config = dict(
    model='class-conditioned image diffusion model',
    dataset='retinal OCT scans (Kermany 2017)',
    train_examples=98430,
    image_size=48,
    horizontal_flip=True,
    conditioning='class',
    arch='dit',
    objective='epsilon',
    cond_dim=256,
    targets=['finding'],
    num_classes=4,
    cond_dropout=0.1,
    norm='rmsnorm',
    activation='quick_gelu',
    mlp_ratio=4,
    head_dim=16,
    fused_qkv=True,
    qk_norm=False,
    inner_norm=False,
    moe='expert_choice',
    num_experts=4,
    moe_every=2,
    expert_mlp_ratio=0.25,
    experts_per_token=1,
    shared_expert=False,
    patch_size=[8, 8],
    layers=16,
    width=256,
    positions='learned',
    optimizer='adamw',
    lr=0.0011,
    beta1=0.9,
    beta2=0.99,
    eps=1e-10,
    grad_clip=1.0,
    steps=25800,
    batch_size=128,
    epochs=33.6,
    lr_schedule='cosine',
    final_lr_fraction=0,
    warmup_steps=5160,
    weight_decay=0.1,
)
Rows from block 7 of a small class-conditioned image diffusion model, named by matrix and row number. Rows with one number within an expert belong to one neuron, the router's apart. Each number is 128 + 32 x the weight over its row's rms, rounded and kept within 0 to 255. All counts start at 0.
Before each expert's rows are labels from the 100 images, of 14976 (inputs lightly noised), where the router gives the expert most weight on average: "strongest on" is what is common among them. Only what is clearly more common there than usual is listed. The data: retinal OCT scans (Kermany 2017). In brackets: how many of the 100.
# router: router (model.blocks.7.mlp.router.weight, 4x256), inputs 86-171
# up: expert up (model.blocks.7.mlp.up, 4x64x256), inputs 86-171
# down: expert down (model.blocks.7.mlp.down, 4x256x64, transposed), outputs 86-171

# expert 3
strongest on: finding: choroidal neovascularization (91)
router.3 [123 126 220 191 132 119  84 144 134 105 115 127 117 255 114 117 117 141 105 115 135 122 136 145 120 154 152 123 127 155 159 149 182  99 124  25  77 113 159 141 164 147 131 122 122 158 121  85 139 125  92 125 140 141 133 136 151 117 113 151 145 138  98 127 100 159  62 125 141 143 128 129 125 114 118 116 162 150 128 141  60 119 151 135 138 109]
up.0 [122 132 139 176 152  87 156  73 102 119 195  89  94 146 109  48 129 147 155 151 137 124 144 121  87 129 127 120 119  90 122  84 116 158 114 141  38 152 106  99 113 112 155 125 149 139 126 105 121  36 130 152 124 165 107 143 160 175 171  73 142  83 139 143 130 123 143  97 162 134  94 158  78 139 125 105 134 120 109 132  85  60 128  76 122 130]
down.0 [138 168 102  96  86 143 178 154  94  79  87 113  98 170 117  86 148 112 181 111 121 154 135 152 105 180  84 143 149  80 107 186 120 194 140 131  72 131 148 103 116 139 131  96 139 109  96 137 101 182 130 164 100 189 135 139  83 107 139 109 156 163 143 135  70 142 148  93 167 147 146 151 212 107 104 121 143 110 125 118 148  77 137 140 158 107]
up.1 [153 139 116 134 102  61 148 186 164 114  94 136 127 144  61 125 137 151  79 117 111 117 108 120 180 102 130  83 178 126  95 122  98 151 153 131 112 126 128 140 145  88  83 132  94  70 133 121 168 176 122 146 147 210 126 132 188 124 113 141 109 120  73  81 123 121 104 112 134 117 176  89  94 116 117 185 136 230 205 190 126 108 150 112 173 114]
down.1 [103 168 165  86 138 152 147 141 132 144 136 123 124  85  76 125 134 167  87 137 123 138 156 152 178 135 123 100 206 151 156 123 157 122 138  91 101 107 116 142 107 110  96 103  97 174 122 110 121 126 135  76  97 205  79 129  60 127 122 109  99 127  93 166  82 101 219 137 107  86 112 120 140 163  89 174 115 208  73 111 165 121 105 129 120 136]
up.2 [124  93 126 142 144  53 174 118 134 102  93 104 160  84 140 121 107 136  95 158 157 126  95 133 170 100 123  69 123 139 116 218 201  60 122 164 162  99 112 191 109 126 143  78 138  78 117 174  81 109 154 146  60  67 106 127  36 132 120 136 117 196 126  99 112 145 112 162 133 115 122 109 160 158 119 156 155 163 124 181 189 185 143 140 123 101]
down.2 [141 126 151 119 138  66 154 140 103 126 146 212 158 132 150 146 138 110  70 113 126 128 114 108 158 138  88  64 108 136 135 144 103 140  97 213 137  78 134 164  70 116 113 106 131 146  76 155 144 161  80 140  85 106 121  94 148 128 128 158 142 103 175 148 100 166 147 126 106 145  75  88  98 154  74 165 107 173 140  91 161 196 115  73 120 132]
up.3 [ 73 150 137 146  74 131 159 191 112 127 171 150 229 143 195 106 102 143 161 157 147 118  79 141 137 101 135  57 194 112 160 132 156 157 131 132 134 111 128 113 155 211 148 125 111 178 144 120 148 132 132 141 171  94 200  94 122 118 143 136 201  94 149 113 120 124 112 172 170 110 134  74  93 128 132 188 134 112  86  79 156 130 173 196 115 109]
down.3 [171 164 150  90 185  88 154 133 100 136  96  95 195 101 188  97 151 137 160 100 146 145 170  78 165 109 151  70 210 135 102 105 133 132 144 112 123 109 134 136  74 197 160 142  78  84 143 135 106 123 194 119 138 100 148 132 149 141 158  84 199 153 142 134  92 138 153 175 144  98 133 115 120 132 111 182  90 110 182 172 143 140  92  66 141 155]
up.4 [167 116 138  88 114 114 111 125  75 125 173  60 157 113 107 135 130 133 137 149 185 124 127 183 167 100 113 125  83 129 123  98  96  88 126 129 111  92 115 117 123 101 100 127 140 182 180 137 152 178 110 130  52 164  91 141 160 151 100 156  84 102 144  74 107  57 161 130 106  96 123 189  99 114 161 136 136 134  94 132 116  79 107 149 134 104]
down.4 [100 137  86 107 122 146 119  89 117  61 105 135 136  95 143 144 162 124 107 108  91 120  99  62 154 111 118 117  85 153 110 146 163  62 121  96  83 119 113 113 128 147  98 128 116  82 143  82 111 155 164 151 142 129  82 136 133  71 110 109  55 142 124 146  93 105 116 104 103 170 131 141 125 122 128 126 182 148 184 143 139 110 129  98 160 154]

# expert 2
strongest on: finding: normal (80)
router.2 [151 165  58 152 128 110 145 159 163 226 123 139 131  21 150 125 109  99 149 127 141  96 155 153 128 115 102 140 143 109 115 108  62 132 137 166 158  87  97 132 103 116  97 145  85  83 148 179 127  84 149 125  69 108 117 177 122 146 146 138 126 131 223 137 125 143  95 137 189 195 130 108  71 114 124 115  33 126  99 132 168 145  72 108 103 121]
up.0 [156 154 160 155 139 158  50 154 155  98 137 172 148 128 125 120  95 169 115 147 115 164  88 166 147 130  85 118  89  82 153 144 124 135 106 112 120  95 173  64 142 107 106 110 105  94 119 159 147 160 102 118 138 135 156 164  97 155 105 132 162 108 148 167 102 116 147 135  93 116 104  71 157  73 197 129 125 137 142 184 149 121  84 198 121 103]
down.0 [150 126 152  51 126 105 125 162 126  74 143 137 133 154  68  98 177 195 115 137 146 167 169 101 142 108 109  82 115 186 106 130 148 130  77 129  95 168 114  80 155  83 130 112 165 118 108 150 134  84  87 115 156 127 136 125 142  61 114 134 143 143 114  85 139 165 101 126 115  86 168  73  57 157 186 115 240 150 133  98 100 121 203 143 130 165]
up.1 [ 62  96 141 107  92 129 157 117 116 117  84  97 144 163 109 115  75 171 121  76 158 148  91 100 150  97 109 107 106 151 135 111 192 143 122  81 144 126 149 131 153 109  59 135 127 127  77  67 115 135 108 140 169 151 147 114 137  42 160 199 167 156  89 136  61  84  94 106 152  92 102 178 124  94 116 115 127 141 143 109 134 124 135 180 171  95]
down.1 [207 168  83 127 178 120 131 134 109 138 134 108 132 139  83 136 159 121 122 128 120 144 197 165 129 170 145 101 102 115 131 187 136 122 145 124 141  80  37 158  91  95  86 162  99 135 107  87 140 163  97 166 147 107 130 197 119 123 110 157 219  95 121 100 188 109 130 127 150 126 158 138  91 190 178 102 141 133  91 166 164 146 117 116 177 121]
up.2 [113 102 203  66 138 105 156 222 134 117 114 101 176 184 146 135 117 117 128 103  95 148 155 148 132 140 171 142 122  96 120 101 102 104 107 130  85 139 143 140  72  91 102 109 133  95 155 123 110 113  56 158 123  89 143 128 176 138 132 158 160 149 128 111  94 189 104 128 187 142 165 172 137 126 151 147 147 116 125  82 133 182 116  71 146 132]
down.2 [ 86 154 124 160 124 103 114 113 107 130 148  79  96 157 170 152  80 135 167 151 120 147  94 176 129 154 200 149 104  84 103 145 185 136 164  65  59 169 123 112 156 139 118 133 127 161 125 200  96 146 115 163  69  97 137 155  83 126  89 117 128 133 114 136 159 147  76 134 179 149 136 152 108  96 105 134  98 117 132 110 135 194 137 187 134 122]
up.3 [134 150 122 192 109  93  91  88  77 137 155 129 138 199 185 130  97 149 142 139 185 147 129 133 124  68 123 110  98 169 151 123 141 151  88 121 110 173 140 135 128  94 114 153 128 123 141 147 124 102 165 113 101 127 155  99  71 125 113 168 144 114 126 116 139 136 210  88  97 134  72  65 115  93  78  95 149 116 135 128 136 126  89 150 191 127]
down.3 [ 83 155 217 163 125 149 117 106 116 116 103 157 120 216 160 137 122 128 134 127  93 135 129 109 142  99 109 138 126 160 132 118 102  60 184 144 211 150 124 145  41 114  73 193 113 164 164 142 110 122 146 182 182 118 137  64 167 157 106 166 116 152 156 171  89 179 173  89 133 198 151  98 135 128 169 132 195 119 148 152  33 138 113 111 110  83]
up.4 [ 96 103 154 145 165  87 127 100  81 113 129 135 132 105 149 133 161 119 157 126 146 126 105 153 138 123 114 151 112  63 125 155 132  66 108  95 105 160 103 133 180  82  90 102  94  94 165 123 119 134  65 100 140 130 168 107 101 138  92 227 124 160 116 124 115 150 121 129 157  91  60 107  92 159  39  95 167 109 155 111 113 149 114  98 156 107]
down.4 [125 123  88  78 115 170 138 213  97 124 159 126 128  92 140 125 119 124 162 117 131 124 117 134 147  85 108 148 135 108 116 114 127  87 105 159  70 146 172 140 123  64  97 116 114 127 163 107 147  93 105  59  96 143 136 120 147 148  93 156 123 130 158 110 144 140  87 120 141  77 156 154  96  87 203  83  84 125 134 139 165 115 165 125 131 122]

# expert 1
strongest on: finding: normal (96)
router.1 [107 110 127  45 132 138 132  91  94  97 126 168 160 152 135 136 163 101 110 142 107 170  93 108 122 126  90 143 118 158  86 106 166 173 127 148 121 140 135 146  94 120 138 151 132 141  72  31 146 132  87  98 191 128 136 172  74  89 162 131  91 105  85 143 165 130 194 122 106 106 134 105  87 147 122 168 111 157 169 154 129  97 127 146  81 145]
up.0 [123 135 165 165 126 125 146 130 111 142 131 138 128 140 152 126  61  99 153  85 171 125 101 159 182  73 137 178 122  73 167 121 134 196 133 133 200 159 128 113 162 152  64 158 101 137 146 106 117 185 121 154 156 154 204 125 165 106 146 185 119 160 158 115  66 113 168 152 148 148 100 178 117 132 116 161 170 133 133 147 129 115 119 130 111  82]
down.0 [107  97 169  92 127 147 137  29 121 156 137 119 173 155 120 159 146 132 126 116  99 171 105 118 147 146  93 149 154 110 137 164 138 121  98 150  80 131 113  75  89  99 116 117  97 104  72  93  86 115 153  84 165 102 150 107 161 121 156 115 151 148 123 121  97 147  41  99 126 114 182  61 205 151 137 101 147 102 118 138  50 165 152 112 162  98]
up.1 [106 121  99 111 126 108 147 171 159 121  75 124 150 159 129 129  88 103  87 137 141 106 133 191 145 210 145 134 159 114 139 138 151 146 109  98  53 153 157 122  71 120  97 129 140 115 172  79  96 128  51 115  61 127 134 113 155 103  94 147 157 111 117 119  88 151  75  99 189 143 142 147 249 100  85 111 150 100  99 133  94 139 145 131 165  95]
down.1 [123 124  76  52 158 132 118 157 138 162 143 104 135 114 111 110 120  87 126 103 157 106 125  88 111 139 177 116 121  94 115 122 159 109 129 122 183 128 129 108 164  96 121 132 108 139 145  85 161 155 117 174 200 115 102 126 137 121 116 139 119 150 138 128  55 132  11 157 109 167 153 133 155 102 139 110 162  90 147 105  40 165 113 139  92 107]
up.2 [ 79 142  89 181 155 154 125 117 164  92 126  97 153 168 151 129  79 109  98 153 114 105 162 149 111 150 150 144 159  70 122 118 113 171 125  83  82 142 159 104  82 127  28 148 108  90 119 187 194 122 104 140 147  81 188  95 157 120 103 147 189 106 164 145  99 148  95 124 163 172 121 127 183 116  79 168 139 162 141  88 135 145 155 176 120  70]
down.2 [118 171 167  23 135 206 132 148  90 131 127 113 123  63 119 123 143 140 129 163 145 104 135 109 150 106 150  99 141 139 138 162 143  91 128  76  92 127 164  96 142 140 132  99 105 157 137 147  86 186 194 102 107  68 157 130 168 104 120 143 138 122 185 163  94 109  89 109 116 150 143 101 253 118  97 111 167 122 135 147  45 118 125 103 172 151]
up.3 [ 94  87 137 132 138 110 127 170 105 156  95 131 170  82  97  74 130  88  90 154  84 144 104 150 119  93 174 141 186  83 170 164 148 139 151 141  83 216 156 102 110 111  97 181 144 148 127 151 138  91 144 107  93 137 138 134 145 137 186 166 170 147 142 182  63  72 141 119 130 133 142 144 157  99 145 165  80 187 118 170 169 103 170 166 141  70]
down.3 [156  69 100 100  94  81 137 104 142 118 161 171 177 110  64  80  96 131 123  97 161 125 178  90  75 107 125 144 142 142 151 135 110  49 102 132 121 125  98 100 120 121 173 137 108  75 136  93 141 153 156 105 130 149 119 155 130  73 186 134 156 109 100  50 154  81 107 162 102 145 126 123 129 151 127 149  83 186 107  75 131  86 105 103  83 100]
up.4 [138  99 110 175 106 115 121 162 144  44 126 101 146 123 124 166  94  96  88  76 145 150 146 186 156 122 126 113 131  70 150 122 147 120  96  82 148 181 129 115  81  96 108 184 108 128 146  62 159 157  82  81 118 110 187  91 152 114 128 169 156 187 127  94  84 135  37 109 146 142 150 115 168 113  89 166  77 173 135 128 167 177 139 141 175  78]
down.4 [134 162 158 132 152 144 120 193  99  14 122 157 115 131 126 104 122  95 147 112 149 129 125 107 143  92 155 146 126 113 113 116 105  81 126  76  68  84 111 127 162 126 116 120 145 168 113  78 134  86  17  75 152 122 128 103 138 117 114 127 126 142 127 115 137 130 162 134 133 157 138 109 234 129 249 144  73 131 142 135 115 128 109 129 149 138]