config.yaml
model: "class-conditioned image diffusion model"
dataset: "retinal OCT scans (Kermany 2017)"
train_examples: 98430
image_size: 48
horizontal_flip: true
conditioning: "class"
arch: "dit"
objective: "epsilon"
cond_dim: 256
targets: ["finding"]
num_classes: 4
cond_dropout: 0.1
norm: "rmsnorm"
hidden_act: "quick_gelu"
mlp_ratio: 4
head_dim: 16
fused_qkv: true
qk_norm: false
inner_norm: false
moe: "expert_choice"
num_experts: 4
moe_every: 2
expert_mlp_ratio: 0.25
experts_per_token: 1
shared_expert: false
patch_size: [8, 8]
layers: 16
width: 256
positions: "learned"
optimizer: "adamw"
learning_rate: 0.0011
beta1: 0.9
beta2: 0.99
eps: 1e-10
max_grad_norm: 1.0
max_steps: 25800
batch_size: 128
epochs: 33.6
lr_schedule: "cosine"
final_lr_fraction: 0
warmup_steps: 5160
weight_decay: 0.1
Rows from block 4, named by matrix and row number. Each number is 128 + 32 x the weight over its row's rms, rounded and kept within 0 to 255. All counts start at 0. Numbers have three digits each.
# ada: adaLN modulation (shift, scale and gate of each sublayer stacked) (model.blocks.4.ada.weight, 1536x256), inputs 128-255
ada.1446:147166153179079173191152156163133135179142095092099122131091171162150067090102102169071112157141110152134158154115154146091135156119135153163197098131117117099111140132151155177141112172057150123090106114147196169132146105145086153122117053119161149039145099164147151156146158175131146102163108139126127103100093145129171129176127115142122085110103155121118110148072151158142165191170
ada.1447:153142145126156194086096122107120129133141109087097147161076184139091140129131107096117053135131113127176145152157071166178116148096158156171076090163069138121123085128118130172131124090141150160139134146124077148157117108169064135125126186129177163172160127105121140161109113113167131150196188031074104129136150156092141179116096127130149153119077146093138071171131125174115140105090
ada.1448:091140104114101129148136127126134132106066107117128128028102073124099129106126108198126184152151181112143102120135147077072151107086153155126080123099072111095157116081135099114140097091158158070152086135127149143121084103112133123104094107108128103114090189085188129095133138135055121096142113109075112080117056117158116065089210123101114164134105129162115135145142135183112111078127
ada.1449:109170158129163089053125134135122151119112129138120073074141100129091086134138110099134087160089105130165092133110135193120033164119115129158154111108142141191115177163110125093133112134183137188144140119127114131128124113116095114160126132115088124119121168136147131131167197127133125138138162153094117144122129146138128115101108121084177056197163133140094166174061122131090149143110
ada.1450:139135087106150092167123087147183098155120168141167087154137123114126094109126140090135130116142133143144101112090095117140086133120117079145097115161126185075120165159084146131095166153093106110130148096080128150078049105063189117155191106145066192118111109134125090179073160102135104122090165069115213161154106181146159105078143156158095152085173130149088129202109101166149163138108
ada.1451:179100146158138142126100074118138126174087114228133134182109100045133130124113185111155138103163108116091109134104131117128174103126113121143093128089131100112121148139141125117113105126116111153144106130106134090121148109000106068164129121101134160129087121108150046216116123068131070166119142150110132149165143137255043118096095129143102111135142147156148080134150094133102130177140
ada.1452:130115111163157129094109110145140098168094145185129108145093044102110148140160157062162190076091130110092118101094107085140160104163089088154088152096103127165109143129175132114085118112065086221135136155097152136107106088080107087143134157105155116127157107144146119147090106082162130168102086113148147187171153187131145077090177158180013131172159105133115127118097092108134129168101
ada.1453:055094136138078089105154124109140140129116140137142136172093118123108144195101135170096174064160163110143143141104151162104081174197201082124226112107184133112123117049148211142146098137100157134065081128140166123133131131140192128167123097144115163159144148125097130099137163113116124131093151142133083101119115176129123150126138129087193067122126151089089119076125141081111133166155
ada.1454:128105106106157123120139082117141073153090137086163125113171116085087131148141103143200167099114106128167104127113105146147114151152144165120111148189116154166122155111184158130080163181151092143118152134071063098081156120103149085129167148123074132173157139133117131095121137093146112159102145113193084132181136209095112148121153184152177152124121132122090200063132072167137136120100
ada.1455:187127121109161177194155123141155141173111113124120166138139182119077097135093135140124100132094135099162122114140123211135110104112075053211108148148117139086178073137096112127135112108094125165105077116131141116106198112119098125151163155028205122189138165104183117103115136122166122128163054161093110174130137121128142112083089125129117097136154105158142156129162129134071167155124
ada.1456:101086072152158112090134096121168086145147127083068088076183143109105134109117097109122129105128152075127087114108061114184127121128162101155121135158144133134138111130102163131059124155170126186165134094065092134080141134085134094155146149133129119100178146137120135089127111095149147090116091082136136129189156152099156129124149172148132149107123078114094163105178070142105123082092
ada.1457:149069127191118141095121128120112138079159217131119167071107151135114165158142133073194116108105075106104124113158187122083102171167115149116118126055101140075099075120145105144127125156214144154136173123122064144089098119133155128112073130155179099199166129187129131126159165123137137110114116142121103168136158154114130129143186142182139116132156074102113163128053133139107118076145
ada.1458:131060128134144124162109116131106127082147134127199100114156208130148155182105143101133111109148109095159116134105099085129117130124127088123065134136166166086160122074123120078126128120097122098136094133114136151122072167174212131129120126157184080199155129127096142133117100119118141140180114120075076091130131134099136174155161117156152142149171183123125105145107128038187137147091
ada.1459:114157148189142171108129125112170137133091148150122157069178109116126110138073147107118136107116139212120123119066100160127105096085073132154164126129101130123107084128099118126137097121110133128150080103124114127076118117148136133098121126150099155167138124150145149142087181114118120101142179151080082051127146135134095083083137116043074124121137079082079115146173122175105085177104
ada.1460:103142148193122116148211124126140118131151111118130101101157198131094132094117144163152112157062089127134160054167141139089125133163174203173127141107195139093123113073118101065127077099200148167108130110114085104145139100146157130154130144164118117121086196199053144154155189132147139103175094149104123170127163126095130082084143153146166135104155169159112130151145121158178151043171
ada.1461:152133119066091114117131131124078117143147154105223120182092171131106129124119115145069114187147137161150155141110087089130094205104090146103135148136044133111065157124169158190136119143137096189104176121128130178127123106120153128092082114139102145118127135144134120104114139149097128097168116166088124139127108081127139070123180135090141081122141144133120099125129130129100166143113
ada.1462:140076158126114113112177092135170087178090207092107125172116139102084111084187078121110143117114173128113118102129139108132138121153187068159032099116109162106134119112124133165074139094075147150168144123077177111112202174097140092137155124124189105149129119175157122107116139103178119083108154102161133120175128149100152083091123178182132170182128149114119170142189083093138125164122
ada.1463:040080055081152152125147135157130118171153157147096104133181120149113114154170141161055171115155127135132103113141114130159142151150146137153094134094154185149166114158128143087108153152123121156145151136105137116093099089161117118089145118085094143094137145129115221075103172124099197128094074098149057132160137108026214099137128156197121145123111113121079188072107120187121165101108
ada.1464:073088155090118140120165135120103115119154124141099197155144156115132102125124125121097161152124167105051101159188141157090163151203055057095127195149159130102161120131118121159114118184168137148108175128133146099089172117135122121144143120116083094212148132080144115155196137114167127158108141073111107169135194123143126128092111146162100073161110185149095117121134120124151096169113
ada.1465:134146163117115143101134170108106175083083085179197137144095128164169106094109162109082146145144076119131135157166154129092118117129118150107166134138070082112101132096161131153165119106145134133125088097183138178125182160129141160130096132125163148093146165137130118055145146159116130100178150138107109139087127101165120098170135084138144085072087113144186097138089176104148095081125
ada.1466:088165217185108097119162119109151123219110100118109081159161075123118092113111125138071109090176168150103130094135102066152139155134133049089113149138209103157128105133202134141132089161136117107115119128128147077158078146142192130124188110114094159093133139179157136100174094115191134091129127160126079139131070086118135125101109134197033101084128106106128145115136116069094155117122
ada.1467:142141136161095148152159186113094157113131091126157165083157170166151129108067126156058122159158079138159156128188142181105125145164158141129156107177102048127135148124112128190166089195158144114086110153182185179158102147184161160105098116135175093068084115096119172101186119172135174159151121163063157134088127098124114130126102096064115152123127155133172117123100163108158127141159
ada.1468:147197141120122158063149184168102173074146164124121147193120144187144090077170130159066056191148146151139179136089167165109104117139077098133118074146159103133120158126100142137162106125068183144094154127175182168159099159174114167147104101107158187085073186114117184102150167183110193111160126121106136121088163141111178142176108088128144123140104133186156141154114177139152122145168
ada.1469:083126159170144154049080134127095126114098122114113129129116099139121154093215130143132122147126129138091147122103166069153109186163159192079119173117169130055152141127100132153122110138163060134105091126122110127129108184123157135096115192120136112061115128137156122105127122131146127181156065071136093149132118104135129157076114127172160103061125165155107171111086122167120139107131
ada.1470:091127113157144132131121125120123130075086148123142090101147086127182047150135137089035108096072121121156130119162102015039129111151170148161148076122192149102126102156135126099139136117119150150120131119130184135179176144136118130156152129135120105163129117132192131148123175132060118163112154151108164192124118136130110084167171117138165159106141087139148152118141133151086118151172
ada.1471:060105129155148179164118146112145125138093117150179120143140195121137165169106122100128182193187157026186143131127142130105123156073084094079114126099072118111121140192142156154138130082145123142146090143130122125142187115102131125160145078129081100129118115092108109147131162112141125128217114132157162169120170104203094125127106129114054161079152077108162100140121124057096118088160
ada.1472:101167101093154112143084089120158085140128151119159087126135118102104130124162107115178144077123185128112105153134141173147152122115130146098112152075151152107137123103143139116092154100166090099161141168087110110111158103081125094149105130128075146160120218134110128137077071098176118144108067082153153167166156137091147094099210159111137136157128081074129140113157092158096137089110
ada.1473:104087113122152098170118087129149086161158140119110095138150099098104195122131120103142173090126166118104092114097085128162105180080176147158111175129148180128155086142133108124079159110157089146126152196082112070125073114083157092133157143109090086170136146110134070127119113091196099151105110096161166169180170178102138128092137180147135160140130117079101164100163095155080135146101
ada.1474:114144123125116132167161160163086169145142140152125205116103150160169122147095176149146091155226129159149165106191155177102136098149099137093141066127131113110078129126164190104156100147095174143108087068157175157153087140145119171108100068125149137109119129142112145105147122158069145102142129144078129115093166098150138130197125093125142071100075166181121124145132160104175130148165
ada.1475:112140123151159162165192137127137141160105084129130159125152080129124149142084127096114120136172160097177175088143128121126140116160162158112163105133149109111178135120068165117120143096136090129147107130138112171174200078129122128109135107143146162079111076177086122138092131125195126083100123074127169103141188070131140175190121139083220188146067124138097158133107127184107151197129
ada.1476:211160133126126121127056156117128174096141190129115173157086142154159132105065123141145095210092117098126157157132088191120177113175111150148157163102074092112099119152098104149180108116109159088145123164173138185153131134107128159151081122155123144094086063091154157117117180163106149086143158117101131103075077122161133187153114070152133092088138211140156103163086163129143121166126
ada.1477:080071105198110138147123129128082137166134142112111175119086091120155130160102125157154095089127118108120131088170063139178095179173068121057131112104165121148110146120197130045126075126077102117174085101123133150218172144086155128109144151160126039125142166129154134154081106123109117141147123145118066134128124093160124134160073122157111090139101149172110140117166120143087112045127
ada.1478:153132148076099065166148117144107150113137097122115145095118110134106173161145115108136117133126121122116097161168160095149115116218195123123154077100179147172153149067142125122133118086127122156117189121128134141146138176119096125128172135114201186094104117129105129103069099132079130094183070179093130113131130170122139103121127125108134137099122148134147085195134136205082164126150
ada.1479:144111152129115144144128177178096176114082063130135198173108144178153110141095144172115087141143077164140133151144161140090167144106102193062120099078130097123126166097132132141168106098110151128110122088177145099178159160119082173160094087102136119142107122082138162207157132175081167189176161175111126114085126101146152153126099083077130113105133145159172095123131174079106137155191
ada.1480:131156158158114060072095129114091135149063096132148140207065126121138104137123141125087103139148109108135102162206108123144111108106125061189132059141158127145137129135069096143122104131142130140143174118124139104149134201124082127129128160172140151157206115184152128113039176134156131104081111187045065113126179114133131123134179141135163131124102155138109099061108136130115149120112
ada.1481:072118116194125143103155163113080156168118112160062132127073182138189132146109156113101096132115124145075186113099159183065096080195080097137125081141119040103099081154111118096150111099150106125179151154162159151112137163123113138084071084112151122082101134092113124140158089150127143101130143138047163147095143137170094079132121103087186055100116136145171113147120138088131090146129
ada.1482:194138158149117158127085191174120163142118147176108145174115169183153135071161168135107118157183152115131159133136163121105187080148091116092144101090076056087100191107126175150148122125097186147138102136170186172128119099104116162163098074124146173095110117115097200090116123168106207115156153173101145112098136121142186134168130097184085083130115143182144052222099160126151112155150
ada.1483:145156181146146107178063152120129138079174126163080151080062125134174104161120169100100117122103094103206086136144076137121110054081102080157184122143159071114158115137114129119156121075095133121171168133150155126173121138137133141169128126167094108135140065119119126184148113123098132141122086112137116171108159138164094020093095107118136167140080089143103129127143143071051149081129
ada.1484:094099121171113153139174133083123131086043102067115119147107123127121104117068107151140085103157100159140140131117140172104115128153085121134127125160102067119106149112116082178137106120093116122110065054145075167154130168135110134178067125108092130133088078087074056159137160135114085088128193157093087104108111123158068107116063130083101069097115161154132147136090143128132063130110
ada.1485:100171129156081158072114187164117184087107110179106152113100155171164105102129169132098118179157133137125175119131198151089108094176121115078141064107113060077097179104091130138178084091101185111115121166186144163164161113161118172138128096140131166108107125078135151115122178173112170091152175140054147157080126097157128131180121077128100134112147092192173090158143178125155116168179
ada.1486:155103168174146198130109114134159138154123086114160153139138185129103051111144137106183148116095131148087115150082169212116193089173197124144086162062110125100106144108152096157120130123039118130121141137123133136105097107135133136104095087144115014098145117144042129102077135132092126118121128086142134151132173116095130107130124123169241124117054120143141115131134121098139194134107
ada.1487:076143125179150119146168124142184136090119138127079109159170136130139132150109114123107149085058140116100145150058108160123150147165171147138061122097160143085134179137137115112136180109139126106139127113129101131179122142125146122195145093130101135151102148128143130141132142123167125103155140117149144135128098181136125145181151117141182115067147156090100107132099130104175224123148
ada.1488:117134089107089176092142134130169111114116094089139136188096114137136085171106117085170123126132088084109112080112087114120111163158163041142132178174133134156147074168100198118150099083135150072138203075137141146158137144141186148131147157152181103154172110129110100119100175129150103098079195183150155145101122141157114153135108125172207155066113127110127148145166138105173154153135
ada.1489:078109085172161134181145134145196128058108107131049135124138175127140160154149126139077164135118128160161150176144110127047099122108109073158058138089131122148133120114131078102114138188140110075179141133137150146141156092127123120138142044112187195105127124201143118122148087132139127140108116074155104133134031175129140122161104133137157134184150084175179098144132132168149145102156
ada.1490:129111122136075123188157131151083145101087111124098119154101115133091057132178118113104104069172140132142149151079179212177076122192154205143174092152168117138104155105110122145113081091121138110074123134141120076189128106112180141144133119149086124158154143125165126134121094120135132103139160145093104106135124109113145133199150113022131126111213218107102152136148122113056135132118
ada.1491:046096092131163113154073111126238123148184184154127099101171090126113177068125097041184186107097115156078143149104134152107123067076139104117103132155149193088124122159167091143110149085180114147128118163104124116145156143121117106086134148174069146152124124148093173102184100108171162056141092074139135108150171075070197190127140131103071147148180068152100119158144107173139163111079
ada.1492:117173166093105131125125123105146156114110133127133131152144150128110135131067126121162194136216174098123136188122143119165083099135130097143146147125097131117117089152087139148131098122111152148112111135115146094162119075132118130091171143135142139107119127129151123168102116123190117107125114086162105132118098170131134108144119122177139113097086150167093118123116116138068163086190
ada.1493:162143177149144165109122181154104187134118158178133176161098145172166117052120169111113081172147093141099161101134147127089159103180102118124129090084119073097073168121117141140168098130104160121151128135180188205148165111152098166171093074132120122075095142128102155091148173169084170142162180165089145111083149113149138121164114076141075101092114093162160116171123174104135099144175